Weights of a small image denoising model: widths [64, 128, 256, 256].
Rows from block 2 of a small image denoising model, named by matrix and row number. Each number is 500 + 40 x the weight over its row's rms, rounded and kept within 0 to 999. All counts start at 0. Numbers have three digits each. After the name is the row's rms in percent of the matrix's.
After each channel's rows are labels from the 100 images, of 14848, where the channel reaches its highest value: "patch colour" is the nearest of a few named colours to the mean colour under the peak. Only what is clearly more common there than usual is listed. The data: photos of plants, animals and fungi (iNaturalist). In brackets: how many of the 100, against the usual share in percent.
# conv: 3x3 conv (model.enc.1.0.conv.weight, 128x128x3x3, each kernel summed), inputs 0-63

conv.3 109:518429555542438519460479483469490412498570521516508529574449542515461545582503557497493499467527494481389526449522547478480510464527486459543477478469515488444482478516542475432488501479459567
patch colour: green (26 vs 1.9)

conv.126 068:545499521506554465453530473523476454539465530481487585473528457511451542538515430571480591503535476476476549471506512559474450530566461517568524493504475524533520509453538489474546450534453503
patch colour: pink (37 vs 10.6)

conv.93 121:542455557483534468578525491485475523488504532569538514467526459468518488490514444463493484472454493488458435482419600492511522489434538467489419462439518570495568526444484519437505521457528515
patch colour: cyan (28 vs 2.1)

conv.34 080:512531519460563515505429457426573528560444483535509515463472504499447460456553450441483440500520598445473477484471499539548473516437524567449474455457468520484472483525514489519481490442564475
patch colour: black (32 vs 7.2)

conv.18 099:503513477483489429470546533595553543517487447464442547504532545501525484471517529538522498452516550470431482533482451452476476447502478514581536531542499541528440554511504512445506513537547529
patch colour: red (38 vs 0.1)

conv.19 105:523494509526525509471477467500523517539498536515409514560499452481474549539522487515410477466537530440467540543482504513497494470603501530571517470502469478483424434478534456490500484527467542
patch colour: pink (29 vs 10.6)

conv.94 120:492558561501520477497467445500453417497458461482520595549417554522528487518477481465526485534547521493469468519552487547527495444451435519481486495565440568421507504492483471552488548568492543
patch colour: black (94 vs 7.2)

conv.1 103:415471481440499519541486457482512502470540509450587562534449557473571514505479531554447468497532427472434473493470510605524488472529468496468498480473482432478490548512543511470535508497476494
patch colour: cyan (69 vs 2.1); blue (26 vs 0.3)

conv.104 087:442432535492496530527492523512475452478548540482525489423526497501485465495469538443543493400517519510499494517520533529546560538493492473437409503508541554577467474494493511638457444449507569
patch colour: pink (33 vs 10.6)

conv.52 119:531538529499472529492505510432519531507528546540529493455475465491548480512478447482504456536410510497527538458478559540476571477524554496427452552510539507498540493515471537476497523470501543
patch colour: white (34 vs 6)

conv.81 100:450467439460476528479492451493480501514588502484506530512612561484568545445460559542518412487539569467546513476505478508494540479483460430471456485497534486533480541488486464542514485511500479
patch colour: pink (40 vs 10.6)

conv.71 075:516446498501448459451518454521496526441503508384455463463494553436505536512477495490484476518443478480501541513537495488446564581587559485487548570499564516580461441552533523559439514496542533
patch colour: black (36 vs 7.2)

conv.77 087:477472575507536456434571510528506445493501519502522479464523492462500471468524412573513452502496434470551415532420518496416492495507482489446545519455516504528479446540525469482499497531443520
patch colour: grey (78 vs 42)

conv.127 101:587571465552509500484539476508492532566495483404515512514526473525451505506536483501481522566493478487456488500568512495521426484583527489453539508528516492458535499536535532420475455466537473
patch colour: green (39 vs 1.9)

conv.111 108:493530452492501516557513481525517524576551466471445449498490505472480439413508492541480501470541504519526472515484532510488473465454474534521573597525484426481494425487479457431479574500480505
patch colour: orange (46 vs 0.9); red (25 vs 0.1)

conv.2 129:479470511496479499537479506481510436519475418458467464445491489546465486452513535505481452530525434523498541491468471524531568503520469526503409556542549443454527529477496490549518578559495485
patch colour: black (85 vs 7.2)

conv.64 106:539446484525524442440585513562465515508571435497492455511496472493556462492518471495554506435433525502521447493402445480474531476554562529411556485515543457553499480495506501489462547543456481
patch colour: grey (71 vs 42)

conv.121 104:526511460453448510427466509482534500463450472514486519536501538566464495489517538529371529499530544459454541484474459506486458483563475554555517531554524507450519530473503454553485503532494498
patch colour: black (43 vs 7.2)

conv.100 086:575465501547492526475502470480508505525566494508508520484508421489523495486528453468480554434484510496502469513538518479522533501535538522478523494480522518546538448488523464522470543454527488
patch colour: grey (73 vs 42)

conv.12 093:548473537557461466514484495460430462522431484446447408518434458556461561529541522464502496546511417506521521504505484498531574497523520524451454512579517497458537488461503439511510490512523524
patch colour: black (52 vs 7.2)

conv.96 103:506488452483480499473494543475506482432448469492446467548479590485501479510491449547455453473554508523482504523457515418440468494522531511477489498509550580498504490491533533529484495500598545
patch colour: black (35 vs 7.2)

conv.92 092:515509466438431527466474475495510569518501480569508421506452459471541575507454520453488514476504526523477534479513580479474551489467482512520496512464522481463455503447521481541476575536460479
patch colour: brown (59 vs 27.5)

conv.32 117:530544506480488497498513422505506517520459475516469506507543513565457461451558564558425512466506552468392583488508456523518440523541451529563485496497521476478482541554494490560523477497481491
patch colour: cyan (40 vs 2.1); white (35 vs 6)

conv.75 061:469511488497451508523449513484509484524538544401507420492532537524440502530494534531517432577512542517493551524476482453533440506500406492504529493437531502411505509465557468494521551520505438
patch colour: grey (70 vs 42)

conv.118 086:505487552534518549508511531518497447559449535482488555569508524508448496493444500524501481528518480483467561497558509584485544486480486542589460527494464526464506509478399493392542480526502512
patch colour: grey (68 vs 42)

conv.22 093:499408409470506449539581523412529583454499537602451495514540511493534469547477425507475435490420527554540491472488529493466530534463581467463471507518553520519483554507481458455439504504510464
patch colour: pink (28 vs 10.6)

conv.24 125:491480541549455472480556504522534513517443549507503486488525434548491506544441404546518576453510473426476576474469559517494381536590412510522532487527474476491574448471525439541570475496504549
patch colour: grey (71 vs 42)

conv.33 085:511554460464547450487554527519523461549484468433452468403503455477497453464498393498453543536470450508519487522474447505500472549487507496447529474491559477486487531500475530589512453503528483
patch colour: pink (38 vs 10.6)

conv.57 089:523537538530488502523511455470466466480482532475490476438496519465467551491463516480599441462433447548484552458503494533451505501500502469518422423401482465453488542471536484571519451431495538
patch colour: grey (72 vs 42)

conv.38 085:496462501523531501507494478491515475453593565547470490422559498520477532562511514497561482436509470437504441504523654485473592552484496408462462485418526557535544501474461493462489481469441489
patch colour: white (30 vs 6)

conv.37 113:544463474420472520474527528502464513514488518426581518550505553420510497498473473546468490524482463535491570526453513550489484523561513501531447464579550492499483563552500503492491502530522522
patch colour: black (94 vs 7.2)

conv.85 094:475500533507518525534482520535470448479532468426516479535525522435498585427521521475551504452587456513460456563563590496498576518473476451542531547547537440467456481547460487441445570513498470
patch colour: white (39 vs 6); yellow (33 vs 1.2)

conv.42 092:524491537461579589543433475500557555495495548527533495487515502510495430464504561565540570540421477572582544422425440499522529487531515523463494489499508458544542484488473533453491507438426502
patch colour: pink (33 vs 10.6)

conv.82 133:517514492456500558416470544470553522459460482554463519586504533525473485490531484551428464488462499518534532443432495475480511451512475542532471491504565477477508438514468505480423457512519591
patch colour: white (25 vs 6)

conv.47 062:580486559524527573482515496495508524503489488550517541438520498521489479509488429478516474476473542443516457531595430461525478502482512560476504455485488489525456527525564558573568509437495469
patch colour: black (25 vs 7.2)

conv.86 059:475449512466537455495459482530521531461491495533465522621454480547548464497573452550485559480526405468515503564443518486509435513593500428495522475570451512523541478511448535502532462523541499
patch colour: pink (28 vs 10.6)

conv.17 091:504530494538466480437524496534431461499488456501518493511472510562505457475512501533547519488454486481526524469388409482425470384552490456425482499481507512576517538472580586534479517504498512
patch colour: grey (71 vs 42)

conv.101 082:464374511519501464516584468486466514507524467564505478454523495574498487501465436454416476490490516537575438468531584490473480543472490450448489507525520506502456529451563475538492432508496477
patch colour: black (42 vs 7.2)

conv.60 071:549602523529540538525508585540474490513524538512476482508530522505501495637520490507500544510556495489534542433540504463450492480551446509539465482437511546475514497439543538503482579546507474
patch colour: grey (73 vs 42)

conv.66 101:490562499528573511474497475434596543513535513593479519455477505544445441451543489517503453515470596455485469462476516522547476405414470552512496527496490439470526467504498519486475555506516517
patch colour: white (54 vs 6)

conv.8 120:556558508536495498587456419525461541510460555493628438549589506536590498500524490496475533518477515567519532512498470493501480556545517463490478500515461572532454509553545435527542546475547449
patch colour: orange (29 vs 0.9)

conv.73 109:417562474485524414491573480462517519541489472472498504477501457480481599485502533443455458495435541448471563492524565513528450468434472471498464500495548423483502480547516508567471398536516483
patch colour: white (44 vs 6)

conv.5 100:513522513517484465533559525623453479472415579475480516561479566411541492500474489456524610501457508503492481499519497506457505497549544493526535525536493611513517477500459515506490525540412533
patch colour: yellow (40 vs 1.2); orange (25 vs 0.9)

conv.49 111:526512529523443518445554520541464481473458473515508510534476502587446529481528566541405482512542494445480517486521532455495533481536430552555514553448559453489459525483538494485475514519466519
patch colour: black (43 vs 7.2)

conv.44 076:493574466475523548460519503492531502524477510479530532491496570452515513570434521552528410508473520493479531463492563504517490377438460554532447491575549449477513502519469528521526503480520519
patch colour: white (44 vs 6); pink (28 vs 10.6)

conv.20 089:507449496448550464541524412525491580474434519529578536559599488519456474547577449585434493518484521486524509463418506491482550479564530485578523507496461497500501531517580516476465495452524471
patch colour: cyan (38 vs 2.1)

conv.119 102:520478528480444459443507531486486429577419515480562397530491522456557503516488518499582450468576474535522497558528466468529518510520474527539554509532496446471478491424432456507503513573520450
patch colour: brown (60 vs 27.5)