{
  "model": "image denoising model",
  "dataset": "photos of plants, animals and fungi (iNaturalist)",
  "train_examples": 38949,
  "image_size": 32,
  "crop_scale_min": 1,
  "horizontal_flip": true,
  "color_jitter": 0.1,
  "task": "denoising",
  "loss": "l1",
  "noise_std": 0.6,
  "arch": "unet",
  "norm": "batchnorm",
  "activation": "silu",
  "widths": [64, 128, 256, 256],
  "blocks_per_level": 2,
  "block": "plain",
  "attention": false,
  "upsampling": "transposed_conv",
  "init": "torch_default",
  "optimizer": "muon",
  "muon_scale": "spectral",
  "lr": 0.027,
  "momentum": 0.95,
  "nesterov": true,
  "orthogonalizer": "newton_schulz_5",
  "adamw_lr_other_params": 0.00094,
  "grad_clip": 5.0,
  "steps": 22800,
  "batch_size": 256,
  "epochs": 149.9,
  "lr_schedule": "cosine",
  "final_lr_fraction": 0.05,
  "warmup_steps": 680,
  "weight_decay": 0.0,
  "adamw_weight_decay_other_params": 0.01
}
Rows from block 7 of a small image denoising model, named by matrix and row number. Each number is 500 + 25 x the weight over its row's rms, rounded and kept within 0 to 999. All counts start at 0. Numbers have three digits each.
Before each channel's rows are labels from the 100 images, of 14848, where the channel reaches its highest value: "responds to" is what is common among them. Only what is clearly more common there than usual is listed. The data: photos of plants, animals and fungi (iNaturalist).
# conv: 3x3 conv (model.mid.1.conv.weight, 256x256x3x3, each kernel summed), inputs 208-255

responds to: order Lepidoptera
conv.101:419477514501505482483498533505511473491536504501479491522498521553499495500482462575491472500544498476482515512511485480460503450496497501539532

responds to: phylum Arthropoda; class Insecta; order Lepidoptera
conv.149:479543494489509511459521498516511534487502491517465517511489488456500501494458516511475517451519455481489514514492488451495476488507473514508507

responds to: class Aves; order Passeriformes
conv.129:527474514482511453504501496501496475463516474510541499460544500511535501503446494532475457508498500529494516521492478450488514500545539513499488

responds to: order Lepidoptera
conv.105:493483478504486540507423504493483480501543481485512475442529483486499513497470468508511470556564498518472497510487523506488486509512536520461498

responds to: kingdom Plantae; phylum Tracheophyta; class Magnoliopsida
conv.159:495487487507498499495483496519515464492509487511482502487475511506512482486504521470519505511511475471493514494497481497496491528470508490492513

responds to: phylum Tracheophyta; kingdom Plantae
conv.213:480441469460504469523524471506509493458503514487467450497484486479509502482479534502488493549462497529458529483493459546493524529494436493536521

responds to: class Aves; order Anseriformes; family: Anatidae
conv.100:516473503521499518496453515475509501491528512488546486495468490473492530490507501493485509489506495501470506496503502479495464498525497500463471

responds to: class Aves
conv.254:511443473507488456495480481464495467521524529513503504477496502500500497502509482497470486487500497503466492514500484534476484520494505479511519

responds to: order Passeriformes
conv.225:482478474468499531490479497477481521529552480465552505523495481444500492498466490482513451466529471474469488554480439474505494504544481549466498

responds to: order Lepidoptera
conv.216:457505499492491540494472446535488492521496533456453478500452494504504500479462502527505487513499535490549514503488452485442489546548526501503503

responds to: class: Aves; order Charadriiformes; order Anseriformes; family: Anatidae
conv.70:474490472497513506532461499480491492460473512552465479500470504483497511481509505487488509484501476487469521581498575512517471517496453478532490

responds to: class Aves; order Anseriformes; family: Anatidae
conv.189:484487486451489469489531507466480504512485477477467527526519489482520523487488521467504509432523488482479561479488431450480517530547489491495521

responds to: order Charadriiformes
conv.42:514448472466502474484490505514528489501481531511453491471490508507501500502481533468527476489481525472463520575494534508475510534505484521525473

responds to: kingdom Plantae; phylum Tracheophyta; class Magnoliopsida
conv.30:520520515463497490524456462455476476508450538506481448495476494493509486502474483483490501520473492512423535486493522518462537414454464504547494

responds to: phylum Arthropoda; class Insecta; order Lepidoptera
conv.177:504484519529508461464509491485441479450471486540499462504552505497495495500484527508491490474490560542487484479503509497480492505486502494484519

responds to: class Aves; phylum Chordata
conv.175:495479492513489521510494515496496470467495543519501491500507507496527494498478485534312467528492499471505488523486491480508509514491490503507492

responds to: phylum Tracheophyta; kingdom Plantae
conv.61:498451530501504461465495499476494457510500473520477469481486492505495494495468495523501462508497498496513496493510502528512491491508506473541479

responds to: phylum Arthropoda; order Lepidoptera
conv.3:545490508477488573521496512465524474468467512482490473456459477500489506492496472491445478501513491496523452479475453503493484498474477529496481

responds to: phylum Tracheophyta; kingdom Plantae
conv.150:474459498517494511466481505504463496502459502471498494471466508497507496496467480509506501504486467485488471478486540505523524494495532518552494

responds to: order Lepidoptera
conv.199:457496531484499506495558460513521466499546433496478463492453501443487512516506483470519482477513466460461512496496491511484483455555511478508510

responds to: phylum Tracheophyta; kingdom Plantae
conv.133:555456515497490464524550476486498450488517467492487473510466494505498505483509469536449488481504472485457535463492485508500517504531468485537535

responds to: kingdom Plantae; phylum Tracheophyta; class Magnoliopsida
conv.232:518467483500486497498446471442493485452470512494526495485518511502511511500461479509482472470495495514478473444507497531492472484456523511441520

responds to: class Aves; order Passeriformes
conv.75:501447493481502505474513504475499465488525424476512509500504504500510474492500509482435474475488492509499489506500517456481473521471499489482478

responds to: class Aves
conv.28:499511478511491494509518497523505475518513475499522512466500496451500496488404507470399488492497503490496494524487524491497485560504494490468481

responds to: kingdom Plantae; phylum Tracheophyta; class Magnoliopsida
conv.161:500467453494491505542506411497511513497483462517461465461528483507483501526470480498510501491509512546480496522496562428495496499523467511519525

responds to: phylum Arthropoda; class Insecta
conv.146:501446499486498478514464463459492470514468556486533507532518516485516476503488512502479542532508471482470497483493515475485487490442479518495467

responds to: order Charadriiformes
conv.145:477456475506489479486566525495527459515494461513485430523420512519476495485467503461502467529533510448454557519503500504467540531430509492537499

responds to: kingdom Plantae; phylum Tracheophyta; class Magnoliopsida
conv.26:495486476473505493571475534489514490487491496480469481466502498512481502500471527505450505524477510560522503536492439477521458506501473516546492

responds to: phylum Arthropoda; class Insecta
conv.231:507475497513503489508475512504520508495521498474447505467491495491501528498512480531498406461496524538483536482517487501499487513518517487493508

responds to: phylum Arthropoda; class Insecta; order Lepidoptera
conv.29:517511501483485480492525524558539513501481479512476483515466477516473484487474512491519451482499502499497486483489498553505510477420524456541547

responds to: order Charadriiformes
conv.57:467472463496489448494517492507495468528524510520472469479522493501509506499483516498468491532490507493498517566478476469488500516485438467471502

responds to: phylum Chordata; class Aves; order Anseriformes; family: Anatidae
conv.63:514470503493499479507463490520501505477480423569512532491523511503510496502483480491461494472517479536548487515499509458510447535515471491508472

responds to: class Aves; phylum Chordata; order Passeriformes
conv.251:504491481492501511481502488478498495496471476510550511516504499515504476490469497477475496467504492490491499507502517456510456514467512525478497

responds to: order Anseriformes; family: Anatidae
conv.160:505496453531469470457485497486530484476521494566454474483478494475495468488479485462434482471480519483482511463485506439500518478515486446507496

responds to: phylum Chordata; class Aves; order Anseriformes; family: Anatidae
conv.250:523502510490502465462520496535503497438458450529508486457506500511498481512499503449513491459495477467506541464494487467494455572530550508475497

responds to: phylum Arthropoda; class Insecta; order Lepidoptera
conv.186:440483503498495517474534485505531493502451507502458523487470493497537490491468491464531514464514469500490543467474554536510491502475474442528510

responds to: phylum Chordata; class Aves; order Passeriformes
conv.11:496479477501508504510487531495494502490538504467569473481503496498497504498487481478462478511495513489497490521496509496497495527505507508519508

responds to: order Anseriformes; family: Anatidae
conv.137:482502503501501463481613475536509467479498480517509453525503508479499526505499490538508463535501511457517516512506471493519517473505488513528500

responds to: class Aves
conv.44:514488520470489474490500502472499487510485483479526493498494499434505491501448488501401518480521519495504480536501503522496508513470486524476488

responds to: phylum Arthropoda; class Insecta
conv.222:436479498489528514494474491501505470469490476485470506511492526474507491516489471462468496539489521502503521474505488531491525432495521493521514

responds to: phylum Arthropoda; class Insecta; order Lepidoptera
conv.120:452475483466506502496461442482499472474422476504455477527484504486482503496497512516471537501490467500471467521492481463479497501566518504487509

responds to: phylum Arthropoda; class Insecta
conv.93:500521465488501487487460532528512446485519551513486494520512521534493481525488489512535508513496552469493512483536532501468511484510492504543521

responds to: phylum Arthropoda; class Insecta; order Lepidoptera
conv.246:490535512497485494521509449465479490480479444461475507548504481500496517490483479492483502509481482537502494558498569453508528492507561493461453

responds to: phylum Arthropoda; class Insecta
conv.102:536432505468493502499500472489480463490410463490475508492532486521497519497475507437502449512521498501491496470495526485495485470485456486517475

responds to: phylum Arthropoda; class Insecta; order Lepidoptera
conv.180:485464515495505493504517510530471518521526493490553464486523500522510492494430504452468485476504496509516529546500527525501528477447490498495513

responds to: phylum Arthropoda; class Insecta; order Lepidoptera
conv.130:503501526502486464455481541445511546506471470492502496508517486526495482491471477462499493534487513485460516510483528432549448483511460503468533

responds to: phylum Arthropoda; class Insecta
conv.253:464500483566506453478490519489527446502482521528447460526537512486515492494480494477477522489518504484470509522520517518484487535476499513482498

responds to: phylum Arthropoda; class Insecta
conv.97:460530479548502460497520526520491511503490513537484512472526503499532533490503501487483469484471545520495501497522507499466522495504489511493497

responds to: class Aves
conv.86:530482483506499496499527518515504477508509485475525509495497522543502502496526504553494474493500522512499524491503469498496486552502457488505485

responds to: class Aves; order Charadriiformes
conv.142:459489510501491475510529512535492497516495529521519511460482499476490494490427491528510495509513505485504506518497505506466527478475507511531521

responds to: class Insecta; phylum Arthropoda; order Lepidoptera; family: Nymphalidae
conv.204:505487460472508484489448526505528505472479462448489504499470502501497486507493483502529463495492472495495501520505483474486551464434488479465493

responds to: phylum Arthropoda; class Insecta
conv.92:520508488527507512512533465509522472447509487490514461474464510446483467509521498501462535480489460448475488472505505506509510472496510484463409

responds to: kingdom Plantae; phylum Tracheophyta; class Magnoliopsida
conv.117:430473550488508497503469507487495492492486552510517497481481491539500497495467551471508462482512499531494512447490496454468503530525491517524480

responds to: class Aves; phylum Chordata; order Passeriformes
conv.167:493508479467481501499552474507513485433506476479561486452453508479492499483470496519477449482510460507548502533507420489509494558525497516516516

responds to: class Insecta; phylum Arthropoda; order Lepidoptera; family: Nymphalidae
conv.52:506476545458490492464500439530483474474497440498466559523420464491485480498498505473489505487529484507518497522472474476482475427539516483536451

responds to: order Lepidoptera
conv.198:472497444489496516486509479494493463484504544486559451433474481473494500488523506505518503529502520451522495441470534468496488556491466517479506

responds to: phylum Tracheophyta; kingdom Plantae
conv.183:507441473512495497543487482485440448503483464484473472522540479515503499480468481488498458544505537565464489487496517538526492522507531486538480

responds to: phylum Arthropoda; class Insecta
conv.178:456480507521520463492489521520512478485514506519496483508535512547510502495503508512468494511510537470458522480548531478507517495485503513487502

responds to: phylum Tracheophyta; kingdom Plantae; class Magnoliopsida
conv.155:543450506499509466535495486532489446473482524551495488496477496525511498498484505502489504538478457513498510488504473459460495468509497490449516

responds to: phylum Arthropoda; class Insecta; order Lepidoptera
conv.108:508518523487519515484471509541479484483543521509561480455496499478494526500550517527492498513509499478463485525497471479535481489527530518490473

responds to: order Charadriiformes
conv.55:486441520502502459539529476479479464500494491495480467476520500496495494500483507519480486501499478458476552567503514534473504532449475495547559

responds to: order Charadriiformes
conv.20:470492516495510469464539496482519451468534485486493497508501503474508519512447474495493454494518462474479493604502559505471559467474477509474485

responds to: class Aves; order Charadriiformes; family: Laridae
conv.171:567441467483508468496519496473503470517506485499481479508495501498496488508515484454427457475484503501516513551496496491503532474492512494502511

responds to: kingdom Plantae; phylum Tracheophyta; class Magnoliopsida
conv.224:522504475466510509534508470482475511448512535471434492526574485504524503504491459484494473491505484524479469488480578486501521504484559536445512

responds to: phylum Arthropoda; class Insecta
conv.76:497535476498493495441469495470489495491456473529492518518474513484502495483500502481508488479521496442546515502515473482495499509496498475536480

responds to: order Coleoptera
conv.127:505483500476501477501510486484519488539473504489491502490479505523521503495524520481493480472483473450485483539491493499483493475511508504487438