Weights of a small image denoising model.
Model: 6.44M parameters, 32-pixel images, arch unet, activation silu, widths [64, 128, 256, 256].
Training: 22800 steps, batches of 256.
Data: trained on photos of plants, animals and fungi (iNaturalist), 38949 training examples, 149.9 epochs.
Rows from block 8 of a small image denoising model, named by matrix and row number. Each number is 500 + 40 x the weight over its row's rms, rounded and kept within 0 to 999. All counts start at 0. Numbers have three digits each.
After each channel's rows are labels from the 100 images, of 14848, where the channel reaches its highest value: "responds to" is what is common among them. Only what is clearly more common there than usual is listed. The data: photos of plants, animals and fungi (iNaturalist).
# conv: 3x3 conv (model.decb.0.0.conv.weight, 256x512x3x3, each kernel summed), inputs 448-511

conv.100:512517561448492462489414467471510507488511443529506515392441486387493476472514433501496480553480530548497459499435551478501469487465528606526381561488400492546516456508519426461520540555528558
responds to: class Insecta; phylum Arthropoda; order Lepidoptera

conv.157:539440457468490456529409461459499510496491457538475493405468541478480489472455505636461491488549540523480448548533521513513516417435548497580512568526490465468471492537553485497497563435487517
responds to: class Aves

conv.74:522462498556465591475482493484538491554432486534521448527586532439530550493453462471427613488545526523483494549550505575513491533536509618530461451553494501522482468486514523488492512721509442
responds to: phylum Arthropoda; class Insecta

conv.33:412486428450463458559576556513468488519449426504399525596448488449555462569432451469523400406475488517562542589410482437516419496525496559461462410380399458533507560419493439515537529487468540
responds to: class Insecta; phylum Arthropoda

conv.117:539455437533490482462487526544496479490504442474428524505555489487516519451492576532520485501554488453535496498479501460523633543443514526439515470428514509505532393536469544571518463573357526
responds to: order Anseriformes; family: Anatidae

conv.25:563472482434542478412547520451504517509455492476371387572517478386546461487543465469417493510536504585533473482467513528437442375512476456464529399578495520489436464547458557548486444532528494
responds to: order Charadriiformes

conv.241:527522451464507563461520591483460504491469519443433510474560473446457507488452291545523515618490464554449548550428479521500555459497535580470474548428471485519362445464540573502498561522403474
responds to: order Lepidoptera

conv.213:489447426534367445414525469475493481487407474512468470480566550399501476487399608538461489498536484496528429529460482470461528401477489555498585507535427486525510450451515460467510491538560479
responds to: phylum Arthropoda; class Insecta

conv.227:474504532481532440439617445503542500466495477550444442486468580598477526452587469518417566577460480551464454514481480449490536476522499444528613566527508476445554445579551470483499534452441504
responds to: order Charadriiformes

conv.113:507448513515487486466588474561494465505533432519567536418470495468499496524494445511520475526430407465501531478535528473533501459490501513489466567457506463486544518498466505511505547447451369
responds to: order Anseriformes; family: Anatidae

conv.130:470477440501488489528485582500567518516544462457435485516454453502481552601548588441552459512505448454546468506504517478479421483481526539450516460486517519540424456488475449530465467600511434
responds to: order Anseriformes; family: Anatidae

conv.195:491431509507510436468536527408486468518427454524486509556528634472497568582498466498493518512503487474562500461536512482468501463539525601551531447601474462537489483488524438531553565517493447
responds to: phylum Tracheophyta; kingdom Plantae; class Magnoliopsida

conv.188:531544468515531542440539491480493508499418509516438450450441529467523533495562494565514484550511566519491440380508489507471516550611458477412475522470456468556562483501479424487507428593435439
responds to: phylum Tracheophyta; kingdom Plantae

conv.217:551545452536456477485603474618516498533548495522377416442510486507522517560504499529529611478531430676507530433561491520501378539478452498460466448576457430457457466482492433433469422538551531
responds to: order Charadriiformes

conv.255:521497523431560578580517514496559503523496511428493510461484484452526503419476467609500470481542490503504495508550514508523469531482468485544461526448476515422492523484365465520530427484493500
responds to: class Aves

conv.236:529476494543543510555523495511483523485493513505486429437521477516481573499424589440491402446500450447435499497560581409536446518536455630501549483548449464475491442467455534413432465397512600
responds to: order Lepidoptera

conv.166:462528521456485569606501404578490515502426634449506429454519474475478508520483400572520482469481471492492455451523508465528418447466498536481457515558489426435443418501609523510419516498445483
responds to: order Passeriformes

conv.46:458505527515532472465528507521574482496546499586448433579532487522539485519458423513528611375518542541459440406551548469501333487469451435607456546450475412452455424503464416405475493464548540
responds to: order Charadriiformes

conv.124:452449521541410375466525497527529482523451530534537487559464352471465479565433575502525484473568475509492497539475500526488589558500432551573492471503550505438474532455438407510476547471462584
responds to: phylum Tracheophyta; kingdom Plantae

conv.129:470404504493445482513513446527490479513485550532521503522560465506450386529489410409571529462484478503442497578423460492452403473548466401536492430467433517490510439526444408449553475557487472
responds to: class Aves

conv.8:496484501489521489479494494505552491497536527544541567488523511440478483523455506491456475473474560413528517531530464329432490486503575541481525689550425542465487496460506517520519689524437523
responds to: class Aves; order Accipitriformes; family: Accipitridae

conv.143:489476509507530528485464433460506501516460574489533466472502491407523469437522429567535494370519521485511500445438530516448257460553468506446498509386531467533552509484517597532476554494489529
responds to: order Anseriformes; family: Anatidae

conv.55:497450502537520460454462513513488502482525484556457547509497546514423389534576515426532526504512515581450536487527371479515478528525528520498586341591384470448557564572521465522452532546506515
responds to: class Aves

conv.112:532517521483462386500477441599483499545587569451451438448433494528536473573558461599450522481514510495521492528564486530501501524467526415480438514430503414584519396493544530439492495532411527
responds to: order Passeriformes

conv.189:493494501507521497587486554494541488507493497452509546513470474507457514488506475530546451461567568484311426517599458489339475516522546520513452522481494589509467436501371454541517626419451541
responds to: phylum Chordata; class Aves

conv.114:565505482495490577443441543489630489505485471531538503511394598581423463550513472483605550496502582496533479551496491527565534506518492561467474546469481551550523471520494455530544429511491483
responds to: phylum Arthropoda; class Insecta

conv.121:453467483529565316465519497513563502504586529525512448466526522519566492503513425433561556563548514513437429508513451454441523538547486417508517514479427530561546461553472428426508536585491499
responds to: class Aves

conv.201:484505519532524561503520514417549490491505507531534494515455469489432488524474500510477497458527501503402526528599516539399497445445497488507545619495526544514520487489405456575484528520337528
responds to: class Aves; order Accipitriformes; family: Accipitridae

conv.59:464456509504569492504502532518571512512549485585575579531485447520507469510409467483588534545429538434488488535505362499496532487507240563559508813472426499484498513515456476475501352489481530
responds to: class Aves

conv.180:503512559547510489492491462470569494500561482494559519532528494425470550510569481485541466511577527451518508475464535523480473454584551526506526416482526501488632454403497439468527511459404516
responds to: order Lepidoptera

conv.202:471480499477498450428551438407469490501501480483490512453500452442493522511490538654440458482345502420503570496428547445446600412477541482463494516497540521489521403552580444575542470513513490
responds to: order Lepidoptera

conv.181:519435468611466430402541400578378518506495498483521454490499514404489433393536383490519513571418519443469522451501522520442593530477399483490517610458486536568507483505517570392466496420456470
responds to: order Anseriformes; family: Anatidae

conv.138:541467494496486500560508403473541487515488524555505439461464556491485461398518429576461491586518520473533415570501489507530478448450505447495446469398341531492501513553515553479426518441482570
responds to: kingdom Plantae; phylum Tracheophyta; class Magnoliopsida

conv.178:477469436489500456539508453495474491496511521574472551419505479408520455467529532545491462503440455503512538583467490492478445578490565487483480496418537437550589498507549559541474515513500528
responds to: order Lepidoptera

conv.118:487543464451640542503447427441539437524589413496443532491482567548505469528527528499491442416555533520540354515449559542532571484532535430463463514382498510557465509497504487426522534530544444
responds to: phylum Arthropoda; class Insecta

conv.205:476420566487435523592519511556516497478590600487499469609526562583446501532464454467457475728484513506495532515558527480519471493477529410475570457434480485480426590486490468388416519520439534
responds to: phylum Arthropoda; class Insecta

conv.163:488359502538460527512442498552497486522514515540487504561521507558523549525521494491470516508506483526498356470530468489464535537491441505534516480509350502473584449518498485508454505582508539
responds to: order Passeriformes

conv.26:513438484513494439546401515515497484473504518529493510502513542410496510599463429441558457512392527506527510425570499494472548578533446525527554475431452427512475390538479594320445505547569538
responds to: order Lepidoptera

conv.220:549450490427491561514510475454453496494475469466334571450496472419465477570447484572458458509388402452550583491436526483477540526516406504587483584427509521490490433507490563457457532465420534
responds to: order Passeriformes

conv.3:466490525503508430471514496529519499526582512502451441497515466543464470487483497453493531456461453551436507501472478398484385447509456473450443471548487483443487457467382484522531438494486554
responds to: order Charadriiformes

conv.177:537520473478607527517527515439495447509507479527520439475476511551510452537565556455543506459525479509473432502541512486548488586501513450484419465498537519564487592510487494578426555444455443
responds to: phylum Arthropoda; class Insecta

conv.219:513444469485451465504469566597541457504398596542551465486429445490559472497544520521528520490497537459431452480518546491495395477429451446453564547493495476602452494470414480447433539600433430
responds to: class Insecta; phylum Arthropoda

conv.107:569489501481613415443526506488440511515539416493450493478526511488535473546493455470545469339471481484488489558496488482578504461506470574413428474545439505596488473543531558468407474617534402
responds to: order Coleoptera; family: Coccinellidae

conv.84:460508509373447478498527554514546480494488507454553569547502474505469582542442467498536517464501528472575508519515509529599483533513576515493534612524509554499462459475503530503494176449359480
responds to: phylum Chordata; class Aves; order Accipitriformes

conv.167:484517471532449511537535461501473485506363515432505507539497457562491437485544523453494467469478482488437427473526552571550521530535444523517538586457481483567563436474503528509512409354511471
responds to: phylum Arthropoda; class Insecta; order Lepidoptera

conv.179:550490528510413481435502458401543508523480526494476471402491479567450545571657451519501422417497446594569474557430590535530429441587563519486510407508522524549471449439568454465439481419533453
responds to: order Passeriformes

conv.110:499495507459534439302489535474398485517521475566515433480527554418504570485492368432482576600532470481546508576570509526537462542424500507539479530584481534522492436375564489519396519457457553
responds to: phylum Arthropoda; class Insecta